python train.py --arch="unet" --model="class-conditioned image diffusion model" --dataset="crops of objects in photos (Visual Genome)" --train_examples=123503 --image_size=32 --horizontal_flip=true --conditioning="class" --objective="edm" --cond_dim=128 --targets=["object"] --num_classes=300 --cond_dropout=0.1 --norm="groupnorm" --activation="gelu" --weight_standardization=true --widths=[48, 96, 192, 192] --blocks_per_level=2 --scale_shift_norm=true --attention=true --upsampling="nearest_conv" --init="kaiming_normal" --residual_init="scaled_by_depth" --optimizer="soap" --beta2=0.95 --lr=0.0042 --beta1=0.95 --shampoo_beta=0.95 --eps=1e-08 --precondition_frequency=50 --max_precond_dim=1024 --merge_dims=true --one_sided=true --adamw_lr_other_params=0.0018 --grad_clip=3.0 --steps=20300 --batch_size=64 --epochs=10.5 --lr_schedule="cosine" --final_lr_fraction=0.01 --warmup_steps=600 --weight_decay=0.01 --adamw_weight_decay_other_params=0.01
Rows from block 10 of a small class-conditioned image diffusion model, named by matrix and row number. Rows with one number belong to one channel. Each number is 50 + 15 x the weight over its row's rms, rounded and kept within 0 to 99. All counts start at 0.
After each channel's rows are labels from the 100 images, of 14976 (inputs lightly noised), where the channel reaches its highest value: "responds to" is what is common among them; "colour at peak" is the nearest of a few named colours to the mean colour under the peak. Only what is clearly more common there than usual is listed. The data: crops of objects in photos (Visual Genome). In brackets: how many of the 100.
# convs0: first 3x3 conv (model.decb.0.0.convs.0.weight, 192x384x3x3, standardized in use, each kernel summed), inputs 172-214
# convs1: second 3x3 conv (model.decb.0.0.convs.1.weight, 192x192x3x3, standardized in use, transposed, each kernel summed), outputs 156-191

convs0.172:42 66 64 89 63 62 56 50 64 65 77 70 70 66 61 23 47 62 75 61 56 62 21 69 59 59 54 91 72 52 41 78 68 55 54 35 75 47 59 58 32 58 46
convs1.172:46 63 84 63 47 56 66 63 40 56 63 44 53 56 40 53 38 40 85 36 59 28 64 60 52 80 44 47 64 49 57 89 42 77 42 90
responds to: object: clock (30); object: tire (25)
colour at peak: black (50)

convs0.120:56 74 64 43 50 55 29 61 63 55 49 67 46 58 68 42 38 71 63 57 31 26 56 70 40 20 37 62 47 73 54 75 54 62 89 52 80 66 67 54 75 54 65
convs1.120:55 36 42 60 45 41 43 48 59 55 20 54 42 48 51 64 38 68 35 62 60 37 85 53 34 47 61 62 38 40 39 56 25 63 48 41
responds to: object: sky (45)
colour at peak: white (60)

convs0.21:88 31 51 46 65 49 39 50 61 47 65 54 33 78 49 79 66 41 56 59 42 99 91 48 58 30 23 67 48 75 62 45 69 62 56 57 87 45 45 53 49 56 33
convs1.21:65 62 56 00 57 50 26 40 32 51 74 31 64 48 37 26 43 47 54 57 49 45 45 25 26 70 65 56 28 14 53 51 72 60 47 41
responds to: object: tree (71)
colour at peak: black (55)

convs0.93:51 51 44 51 42 55 60 58 63 47 44 53 56 41 50 50 37 36 42 46 24 51 43 53 33 35 35 26 35 49 64 73 57 50 52 43 23 70 56 64 59 71 42
convs1.93:36 33 52 30 53 40 50 51 53 39 40 53 43 41 40 50 71 47 51 39 56 16 63 71 61 36 63 53 55 74 45 72 47 20 63 58
responds to: object: sky (38)
colour at peak: white (79)

convs0.150:63 60 65 45 39 73 53 60 60 43 47 55 52 48 61 63 68 46 31 59 47 64 65 57 63 88 62 31 34 65 75 57 63 61 99 61 48 57 71 60 38 69 30
convs1.150:59 32 54 62 31 49 60 70 29 46 59 50 51 69 51 51 52 40 59 71 24 38 36 46 72 75 28 52 53 31 25 33 79 37 32 68
responds to: object: tree (32)
colour at peak: black (74)

convs0.159:60 46 58 93 87 66 33 53 57 52 74 48 47 90 55 35 93 61 45 43 52 16 52 45 14 49 31 73 63 48 83 67 39 52 53 24 24 64 35 47 63 43 81
convs1.159:73 38 62 28 41 55 74 54 37 39 55 24 63 63 61 13 98 54 49 60 19 80 69 64 38 44 60 39 44 36 20 29 64 58 20 65
responds to: object: hair (39); object: head (28)
colour at peak: black (95)

convs0.186:45 62 59 60 57 56 59 61 56 57 57 56 40 76 60 14 62 47 64 60 00 29 42 55 45 50 66 59 83 38 64 73 58 52 87 63 49 39 57 12 48 56 43
convs1.186:46 25 55 53 64 58 25 46 49 66 64 48 59 57 69 60 53 45 38 37 31 74 71 62 54 58 50 63 52 35 64 53 86 49 61 30
responds to: object: clouds (30)
colour at peak: cyan (36)

convs0.14:47 47 64 45 32 60 65 44 50 48 43 56 32 49 52 38 30 63 63 67 52 77 78 62 48 90 63 58 82 71 62 68 64 91 49 62 76 31 51 39 42 60 52
convs1.14:29 42 65 68 31 74 35 43 52 52 67 51 58 55 28 76 50 54 42 68 72 41 48 61 62 57 34 75 69 50 75 63 54 81 48 52
responds to: object: man (36)
colour at peak: black (93)