From a checkpoint of a small class-conditioned image diffusion model.
Training: soap at rate 0.0042, 20300 steps, batches of 64.
Data: trained on crops of objects in photos (Visual Genome), 10.5 epochs.
Rows from block 3 of a small class-conditioned image diffusion model, named by matrix and row number. Rows with one number belong to one channel. Each number is 128 + 24 x the weight over its row's rms, rounded and kept within 0 to 255. All counts start at 0.
Before each channel's rows are labels from the 100 images, of 14976 (inputs lightly noised), where the channel reaches its highest value: "strongest on" is what is common among them. Only what is clearly more common there than usual is listed. The data: crops of objects in photos (Visual Genome).
# convs0: first 3x3 conv (model.enc.1.1.convs.0.weight, 96x96x3x3, standardized in use, each kernel summed), inputs 0-95
# convs1: second 3x3 conv (model.enc.1.1.convs.1.weight, 96x96x3x3, standardized in use, transposed, each kernel summed), outputs 0-95

strongest on: object: window
convs0.84 [130 131 105 128 136  89 131 107 114 124 128 160  94 183  93 100 118 133 139 150 130 107 120 153 105 133 100 123 170 119 117 112 109 143 148 158 131 152  76 128  90 133 139 135 102 150 117 144  78 144 173 133 111 181 120 105 150 118 161 132 139 163 128 124  85 162 100 126 130 161 146 133 146 122 153  92 110 155  97  95 112 138 124 157 143 103 184 112  94 139 132 141 166 125 148 104]
convs1.84 [198 140 139 141 147 169 116 125 140 113  90 136 101 108 149 129 135 140 138 145 125 146 114 117 166 103 136 106 164 113 133 161 146 125 109 181 128 116 167 120 114 144 164 159 123 170 147  80 122 186 140 117 135 141 124 172 119 168  92 123 134 142 135 119 126 133  57 135 137 128 177 138 161 125 140 147 122 141 139 150 123 103 145 146 140 159 175 111 119 125 118 107 151 143 124 124]

strongest on: object: tree; object: trees
convs0.48 [155 131 107 110 130 116 123 124 154 143 136 129 134 129 121 139 118  94 164 207 181 122 109 124  89 158  97 141 155 140 132 122  85 113 142 188 107 145 102  92  99 127 129 165 137 112 107 128  78 105  87 121 118 134 113 132 112 154 117 140 101 123 134 139 109 122 104 119 117 125 133 158 139 128 154  96 119 106  58 139 114 137 112 131 146 152 142 139 132 140 153  84 172  97 143 119]
convs1.48 [100 160 190 150 171 141 161 140 157 183 125 147 131 141 143 140 137 135 122  91 151 140 126  83 145 134 176  91 136 125 138 126 127 145 133  97 129 141 135 111 149 131 117 125  99 144 139 148 138 165 145 168 160 156 154 121 132 129 122 145 130 175  95 142 127 135  97 130 116 170 200 121 133 138 141 129 132 127 114 133 161 116 126 146 104 152 164  68  99 142 137 105 116 150 137 147]

strongest on: object: clouds
convs0.40 [120 102 138 124 146  92 116 130 106 145 126 144 130 133 107 156  41 132 126 146 126 115  88 118 151 116 121 133 129 109 122 118 144 120 129 119 131 121 127 113 124 136 148 129 119 154 121 134 145 113 139 127 131 136  81 155 122 135 136 164  77 124 126 144 143 108 134 131  80 153 145 150 158 170 145 137   9 125 143 142 140 106 135 137 140 146 135 157 143 154 169 128 119 144 148 172]
convs1.40 [133 113 128 135 115  86  84 143 100 121 138 120 127 130 114 124  77 103 107 118  78 119 140 176 121 137 104 146 139 161 137 117 113 174 151 153 151 110 133  79 177 147 119 136 165 119 130 136 147 147 142 166 144 141 109 145 151 120 124 125  79 131 127  88 161 129 153  91  66 131 102 111 166 136 115 122  79 141 139 114 100 132 122 171 127 112 107 104 105 107 135 126 115 101 133  96]

strongest on: object: clouds
convs0.43 [157 144 132 118  81 124 128 132  95  96 147 145 113 113 158 150 136  88 102 115 109 129  97 104 122  97  96 102 118 150 118 129 158 134 135 107 139 152 162 157 143 168 153 115 131 174 110 104 102 131 112 169 164  96 157 119 145 108 101 135 100  81 145 105 160 156 154 120 103 118  95 106 133 120 110 120 137 144 135 129 159 100 103 155 158 134  99 163 166 179  96 138 126 113 152 155]
convs1.43 [128 116 111 147  77 146 125 174  86 124 163 127 202 165 167 158 154 154 132 124 158 134 107 108 124 146 155 128 114 120 142 112 112 119 118  93 123 165 121 164 139 124 140 100 202 143 105 136 137 118 100 116 162 127 117 142 164 125 136 139 112 118 115 144 180 136 150 130 123 112 101 130  65 130 121 138 104 140 116 130 142 140 127 125 114 117 134 181 118  85 129 142 127 140 104 119]

strongest on: object: window
convs0.94 [133  77 161 138 143  83 149 101 167 156 112 154 131 167 118 126 126 128 100 116 159 110 118 142 104 129 114  95 117 120  87 127 127 197 112 132 187 155 109 147 113 137 106 121 160 162  94 150 131 129 120 113 125 159 140 120 143 135 120 131 141 141 153 122  96 127 158 142 162 155 144 102 141 101 139 124 151  89 114 148 112  59 119 123 141 119 119 140 129 176  76 131 125 111 123 123]
convs1.94 [146 119 102  96 118  98 166 128  91 106 132 129  85  99 107 110 143 146 101 156 150  96 119 151 123 118 131 140 144 141  83 129 135 134 111 120 151 170 125 141  88 131  94 122 114 169  85 105  82 111 110 114 137 115 147 123 110  66 120 197 129 149 140 123 129 119 103 180 166 119 151 116 154 115  76 138 120 113 113 130 128 107 157 123 132 147  91 131 112 150  99 117 131 117  99 132]

strongest on: object: tree
convs0.95 [103 138 134 106 109 101 114 111 144 183 125 121 128 201 151  73 126 158 127  98 108  97 137 127 126 169 108 138 176 141  93 107 131 125 100  82 163 150 164 121  94 156 158 153 130 151 131 112 104 141 163 106 122 142 138 121 152 124 138 115  93 135 118  96  86 150 148 145  85 143 109 130 128 144 152 128 121 156 104 100 154 108 172 135 123 142 145 125 108 111 146 117 129 110  98 129]
convs1.95 [123 166 135 161 129 160 163 135 115 156 106 114 121 121 158 123 104 169 149 134 152 127 108 117 173 101 149 156 182 159 156 126 160 129 151 178 132 162 150  99 116 139 118 128 152 155 134 150 118 145 140 130 147 147 121 117 145 157  91 119 157 155 118 179 122 134  86 153 127 147 153 136 115 146 107 153 130 139 151 134 162 146 144 159 132 176 198 109 148 124  96 127 149 131 144 135]

strongest on: object: bus
convs0.20 [158 151 117 129 139 120 129 134 109 106 156 126 133 119 122 107 142 129 100 137 113 103 116 110  72 129 119 144 132 127 122 115  67 118 140 132 118 142 109 135 160 155 255 158 105 122 123 129 135 130 197 120 137  94 125 172 115 103 110 155 141 121 114 133 101 128 157 136 107 114 131 114 116 123 129 147 107 146 126 128 142 129  96 130  99 152 138 104 135 133 128 127 113 117 151 121]
convs1.20 [120 123 127 104 185 114 129 138 129 134 181 183 128 124 132 120 119 145 132 132 142 129 120 110 111 136 106 124 134 112 111 120 112 118 124 162 119 108 129  97 105 100 236 161 123 149 144 116 172 166 146 159 131 147 114 192 110 167 123 127 122 123  89 142  97 120 130 119 113 139 111 135 122 115 132 110 102 103 119 141  91  91 144 145  88  94 138 131 150 119 121 139 151 132 139 115]