Rows from block 7 of a small class-conditioned image diffusion model, named by matrix and row number. Rows with one number belong to one channel. Each number is 128 + 24 x the weight over its row's rms, rounded and kept within 0 to 255. All counts start at 0. After the name is the row's rms in percent of the matrix's.
After each channel's rows are labels from the 100 images, of 14976 (inputs lightly noised), where the channel reaches its highest value: "colour at peak" is the nearest of a few named colours to the mean colour under the peak. Only what is clearly more common there than usual is listed. The data: crops of objects in photos (Visual Genome).
# convs0: first 3x3 conv (model.mid.0.convs.0.weight, 192x192x3x3, standardized in use, each kernel summed), inputs 0-63
# convs1: second 3x3 conv (model.mid.0.convs.1.weight, 192x192x3x3, standardized in use, transposed, each kernel summed), outputs 0-63

convs0.146 120 [126 136 137 114 128 112  96 137 114 101 150  91  82 113 127 115  82 140 127  86 123 117  97 103  92 144 102 120 148 113  99 124 126 114 116 112 104  82 173 109 106 121 125 115 140 119  93 107 129  93  98 127 106 109 151  93 134 151 100 153 126 131 146 113]
convs1.146 079 [109 155 111 127 132 129  84 124 102 128 121 127  97 157 149 185 161 135 151 167  97 131 172 104 124 128 118 132  93 117 161 113 134 123 133 151 145 120  12 144  77  95 122 143   0 163 135 168 114 147 109 153 118 144 140 156 135 135 145 111 155 142 111 122]
colour at peak: grey

convs0.88 092 [129  83 137 156 127 126 118 105 125  94 171 104  78 132 118 121 100 139 165 123 125 121 144 120 141 114 131 119 165 140 119 126 125 141 101 107 114  90 155 171 137 167 142 124 132 148 116  73 122 119 102 128 151 117  90 146 120 143  84 147  96 114 135 149]
convs1.88 076 [ 92 152 128 112 126 137  90 138 135 123 131 125  95 158 156 164 159 114 143 175  99 135 146 104 127 128 120 138  83 121 165 117 143 130 121 155 143 121  10 141  91 107 121 129   0 173 113 148 111 156 113 173 102 135 141 132 156 136 145 107 134 140 101 125]
colour at peak: brown

convs0.136 122 [127  93 115 156 128 127 133 129 123 135 111 129 129 104 126 125 154 122 152 124 107 130 137 172 132 147 136 120 156 125 111  87 119  75 131 127 119 107 120 126 150 159 122 116 125 120 127 162 124 112  75 113 130 134 146  93 105 133 182 150  94 101 125 111]
convs1.136 136 [200 119 129 139 159 138 111 143 144 137 123  96 171 115 136  99 106 126 107  87 107 122 125 165 116 126 120 126 141 154 112 130 112 177 122  80 164 156 133 136 144 175 118 126 123 131 136  97 140  77 125 145 111 116 138 146 118 141 168 144 125 116 124 105]
colour at peak: pink

convs0.135 096 [130  95  89 107 122 154 116 148 108 135 123 117 121 118 105 103 157 137 123 142 147 117 112 159 124 141 118 100 147 148 130 141 145 115 130  83 123 127 146 123 124 125 110 139 158 108 131 140 155 140 120 111 119 117  58 100  96 108 156 127 155 116 136 145]
convs1.135 108 [179  85 131 170 128 120 152 107 111  95  77  99 146 161 140 109 118 107 134 100 115 131 135 189 138 141 118 148 126 120 123  86 138 130 108  90 143 133 179 114 163 141 134 142 173 130 129 133 111  97 123 131  83 110 137 132 121 162 139 143 126 130 122 106]
colour at peak: white

convs0.40 085 [146 144 153 127 126 146 134 184 153 170 112 128 158 143 161 131 131  80  90 133 149 158 132 120 158 126 141 134  99 135 136 127 156 151 152 145 145 121 103 130 130 119 146 143 121 141 142 153 149 179 116 135 142 104 193 145 112  78 122 115 118 175 113 114]
convs1.40 090 [ 94 157 110  87  98 119 159 108 107 113 129 110 118 108 121 143 155 158 124 107  84 123 105 121 105 122 110 166 110 123 154 141 200 134 143 127 122 137  36 134 120 107 137 143  79  99 140 100 131 132 148  90 114 131 148 138  97 151 143  88 111 119 147 139]
colour at peak: pink

convs0.3 111 [108 179 100 107 109 121 150 114 115 135  96 125 168 128 136 125 155  92 135 153 135 121 131 166 151 147 106 122 120 153 141 162 146 128 140 150 129 145 127 133 169  64 143 135 140 122 105 145 171 140 165 117 147 139 112 123 164 127 138 111 132 108 147 111]
convs1.3 111 [149 144 178 137 130 104 144 117 113 113 127 132  96 142 134 124 118 114  88 100 114 131 129  95 157 116 151 158 165 116 136 129 148 133 105 168 125 139 183 146 122 161 123 126 176 116 124 137 104 139 124 129 140 111 108  75 157 119 115 129 168 146 117  70]
colour at peak: black

convs0.47 115 [110 142 137  96 111 120 164 136 119 101  99 116 145 115 107 120  95  81  73 125 115 120 124 101 118 117 118 131 141 151 111  72 125  80 132  84 102 125 157 114 102  80 140 134 150 120 124  73 125 144 140 119 148  97 100 123 150 112  93  96 131 121 153 113]
convs1.47 091 [107 134 127 141 148 121  95 119 133 148 135 139  98 141 120 159 166 143 131 154 109 136 142  75 134 124 104 140 101 123 150 115 113 122 145 153 126 114   0 141 108 103 122 114   3 179 133 148  98 142 136 135 137 133 148 152 148 137 142 129 137 146 100 136]
colour at peak: pink

convs0.71 060 [131 114 147 137 132 112 103 125 134  93 155 118 109 116 129 137 128 146 180 121 123 118 130 103 123 161 101 118 168 134 121 140 115 131  99 115 115 109 137 102 127 169 142 105 139 116 129 120  93 135 119 124 169 123 103 137  93 121  73 146 142 113 141 143]
convs1.71 081 [ 93 154 132 141 145 135  98 123 137 135 117 128 104 126 130 156 149 131 143 162  88 122 158 105 148 130  88 160  72 126 158 111 135 107 132 152 138 113   7 161  76 102 109 118   0 167 116 140 136 168  96 182 122 118 141 138 143 124 148 104 108 106 128 128]
colour at peak: white; pink

convs0.19 134 [135 162 128 107 115 164 147 163 130 175 101 138 193 142 144 136 170 124 138 163 143 140 134 175 152 132 137 126 100 148 131 144 166 119 150 146 136 149 114 136 121 111 131 135 117 140 129 178 119 146 123 161  92 147 137 129 121 131 181 125 160 117 138 111]
convs1.19 096 [ 85 142 137 154 147 113  76  83 123 164 108 101 122 115 134 129 176 142 124 136 111 113 132 103 122 117  83 147  86 109 150 143 132  91 147 170 169 113   8 111 116 137  81 119  72 165 128 139  97 140 145 128 102 111 134 126 133 149 123 100 162 146 133 141]
colour at peak: pink

convs0.70 078 [130 121 140 127 143 119 119 112 109 138 157 112 100 125 147 135 157 109 125 114 165 127 129  63 144 150 125 117 147 130 116 154 159 127 139 184 121 146 122 145 102 153 133 155 110 128 120  89  70 139 124 147 150 152 138 173 114 126 120 177 122 130 114 126]
convs1.70 079 [103 144 138 142 138 106  77 145 105 138 123 175  98 159 122 168 155 163 162 170  95 162  96  98  97 149 120 143  80 114 157 121 126 120 153 159 143 154  16 141  87  93 122 157  29 135 115 132 104 178 135 141 136  96 123 126 121 139 147 138 116 141 105 129]
colour at peak: black

convs0.78 080 [131 109 117 150 142 113 117  94 115  81 163 119  71 127 127 133  97 137 165 103 127 130 131 106  96 112 124 135 141 144 123 121 120 123 111  89 106 110 147 153 144 147 129 125 142 135 118  67 104 125  96 115 138 104  99 124 130 143  73 142 109 106 122 150]
convs1.78 078 [106 143 129 132 142 142  77 129 125 135 128 137 100 124 133 154 162 125 164 156  99 126 156  96 123 121  91 136  99 131 173 103 127 120 125 156 154 113   4 149  93 121 125 128  11 145 115 161  99 151 128 158 107 138 150 141 138 147 148 114 130 149 130 119]
colour at peak: white; pink

convs0.30 078 [116 136 131 115 101 130 166 121 118 122 132 102 171 128  82 103 101  83  65 102 123 120 115 143 128 141 139 120 154 161 119 121 119  92 127  81 126 174 164  98 117 100 125 140 141 110 153 107 199 131 113 114 150 136 109 123 142 120 143 137 134 129  97 114]
convs1.30 097 [ 91 156 101 167 123 162 131 133 144 111  72 155 101 127  93 158 147 123 103 135 122 132  74 112  91 129 118 106  98  97 105 141 149 145 148 144 107 102  65 113 122 112 108  87  65 125  41  91 133 148 115 108 105  91 154 108 129 105 139 104 144 128 167  79]
colour at peak: yellow

convs0.133 091 [115 103 149 140 109 146 137 139 118 149 132 121 171 114  97 151 166 165 135 136 116 132 120 172 149 152 137 135 108 135 134 133 119 104 149 144 122 119 116 137 145 103 135 147 123 145 105 189 166  94  97 123 144 130 144 111 134 137 150 148 132 133 120 133]
convs1.133 095 [152 111 133 151 154 130 128 121 139 118 138  92 148 138 146  91 119 119  86 143 114 146 140 134 115 145  97 145 103 144 160 141  72 107 174 116 126 111  55 129 154 137 106 149 120 122 163 141 149 130 132 155 154 136 155 172 104 124 141 157 104 127 101 140]
colour at peak: white; pink

convs0.63 088 [143 140 136 150 128 100 129 137 155 123 135 125 124 134 118 146 126 167 209 132 114 134 154 132 116 152 134 116 112  74 100 165 131 129 119 180 142 150 127 151 118 145 115 100 105 118 127 142 103  79 112 162  81 103 117  87  93 107 114 116 141 111  88 145]
convs1.63 089 [ 67 133 142 135 126 128 116 154 154 184 148 167 115 140 142 172 175 143 141 178 118 136 119  82 135  93 103 132 102 141 152 106 133 132 119 154 134 124  47 138 110 149 145 126  28 160 130 144  97 159 163 122 144 137 116 168 157 132 136 109 144 122 118 129]
colour at peak: black

convs0.13 115 [126 131 131 114 121 113 131 101 131 160 107 130 205 120 119 128 167 121  81 142 105 141 123 176 131 141 132 144 105 129 127  89 124 110 135 124 124 148 116 147 170 116 117 130 121 119 147 174 102 163 107 124 110 108 141 113 111  96 215  87 147 151 101 107]
convs1.13 112 [168 163 106 109 162 125  87 109 133 161 103 138 144 103 127  83 141 139  98  91 115 138 120 102 116 115 159 122 113 109 121 160  86 156 112 138 144 132  65  90 102 151 118 116  65 123 113 142 105 108 124 138 117 122 145 138  94 152 147 115 137 138 152 142]
colour at peak: white; pink

convs0.114 110 [113  83 124 158 123 182 126 146 102 137 138 123 114 113 109 124 130 152 138 150 139 131 110 173 132  76 124 130 168 135 140  82 112 109  95 108 115 104 134 121 152 132 129  97 147 134 106 112 163 104 124 111 165 117 116 106 180 107 136 112 137  88 117 126]
convs1.114 100 [135 167 172  80 117 160 118 113 132 143 112 140 126 133 143  85 153 135 150 127 106 116 182 107 164 124 141 176 123 127 114 101 178 114 118 152 112 127  81 128 145  84 113 106 192 133 149 146 156 141 117 116  84 121 105 148 104 153 123 127 153 147 104  96]
colour at peak: pink

convs0.153 091 [135 121 125 118 121 105 125  99 114  97 134 120  82 130  99  97 106 132 139  91  94 135 127  95  94 149 111 138 155  79 100 121 134 130 101 132 105  91 160 121  94 112 103 121 145 104 116  81 148  94 100 114  96 114 141 116 124 143 111 126  98 121  94 120]
convs1.153 078 [ 94 152 134 128 137 106 102 136 138 139 129 124 104 154 150 163 168 165 138 145 113 137 152 106 145 120 144 121  91 110 174 119 142 127 128 153 144 125  13 162 104 110  93 145   2 141 133 145 110 174  93 149 138 120 140 134 138 130 149 121 147 133 100 122]
colour at peak: brown; black