config = dict(
    horizontal_flip=True,
    conditioning='class',
    arch='unet',
    targets=['object'],
    num_classes=300,
    norm='groupnorm',
    widths=[48, 96, 192, 192],
    attention=True,
    residual_init='scaled_by_depth',
    precondition_frequency=50,
    max_precond_dim=1024,
    merge_dims=True,
    max_steps=20300,
    epochs=10.5,
    adamw_weight_decay_other_params=0.01,
)
Rows from block 7 of a small class-conditioned image diffusion model, named by matrix and row number. Rows with one number belong to one channel. Each number is 500 + 40 x the weight over its row's rms, rounded and kept within 0 to 999. All counts start at 0. Numbers have three digits each.
After each channel's rows are labels from the 100 images, of 14976 (inputs lightly noised), where the channel reaches its highest value: "top examples" is what is common among them. Only what is clearly more common there than usual is listed. The data: crops of objects in photos (Visual Genome).
# convs0: first 3x3 conv (model.mid.0.convs.0.weight, 192x192x3x3, standardized in use, each kernel summed), inputs 0-63
# convs1: second 3x3 conv (model.mid.0.convs.1.weight, 192x192x3x3, standardized in use, transposed, each kernel summed), outputs 0-63

convs0.9:463523442482475615476588502505440483565470530462458448405532500498463527516537515460517590544453485414509481485486533493520455522463513486486413547473494481532481435476452400514494478499588475
convs1.9:526551468503470444548538469476511470500518433549543506531510439453433494479525483532467468462495553531547493497491427538578399562425504489485480501532486521481495546472514491529498507496538483
top examples: object: clock; object: cheese

convs0.140:479420481462435514532442460453428463509447494502564449519503470435418572457469473412518478492419402512468474485433541416534517503425556454509470482523540488485475455499513516484440449483562454
convs1.140:509552511540468600496473441492511445440556445553536573537530470486470476530489483580440437581513577499478543484468356477481491506519351505414455531515479413499465519444544508530480479454531483
top examples: object: clock

convs0.59:517527451501498448514491478481463537561485518504486501563515598547510490490501554439482540534498508513500511506478475547474558533535447492546448482488552478489471461502460510480441431482491527
convs1.59:510475538491491474456545554490515475478510564570534496518483447513549483536548486505439451456478511454514520507570451539602494451486456548476504531493511499438506527500515486502536536508415439
top examples: object: clouds

convs0.144:435488484499512466484455511463524443471486488462442499535462503481437426486559456445537450539489495469474474490449545509427532462482501463501488533419461485474485474440466403470539476444546435
convs1.144:458533556593523482479533475444493548450530485518505506498563466523496483475467492533378521525492533461532541458439388588483465440501400505378511469559449475445488542456536482517494497496543459
top examples: object: sign

convs0.72:471498498450518488446529507519526486478486474494522526555497498498489433492553460475530461501534512521483506475494486498463548495437528505415488511460465500506498529509477523403534495454556539
convs1.72:428520481433481514437510507497475459447534488538549525536497423510452464481526503536442464522532534473538529505553333529418440487512395440519486483546458487437525512523475493526531445508432438
top examples: object: tire; object: wheel

convs0.12:469550502495476515539497486566495517586495471500579495427501506530507500529518490545453546521488535409513475503529544509506428505484512526495542510537464475521429461469530462574463485495536472
convs1.12:514532448498546517447516513505527484509540561545609408521547497523504452506537468484414465534517497472499569577479392463527452570532437578447537458538530510496531517499545541470452478493445475
top examples: object: tree

convs0.176:518533470562549486460505508524605501483514485510479567567526511553505467513522550506453504501562489502513593542433475552476558512520444503492491524430469558501520576512492532525602483576482554
convs1.176:450501549444420493583459525456504518446454529569522520497514426476488493498503468476538497501447604501460522484529415569477510507520364452510445509519453472509501514479517499500514516527487542
top examples: object: pizza

convs0.91:504536520514491470475489467447512477466511499500481536547510508492496491480532494500547502477515495518443491492472506485531507486501512472506510473439444481466494512504521486508511483514480502
convs1.91:416502491519533518496430490507458512492497504498533535452515474549548473488487478541486492585520496471553556440497399523481504477532393548503485487611519570523533534495495515506404581458550494
top examples: object: hair; object: face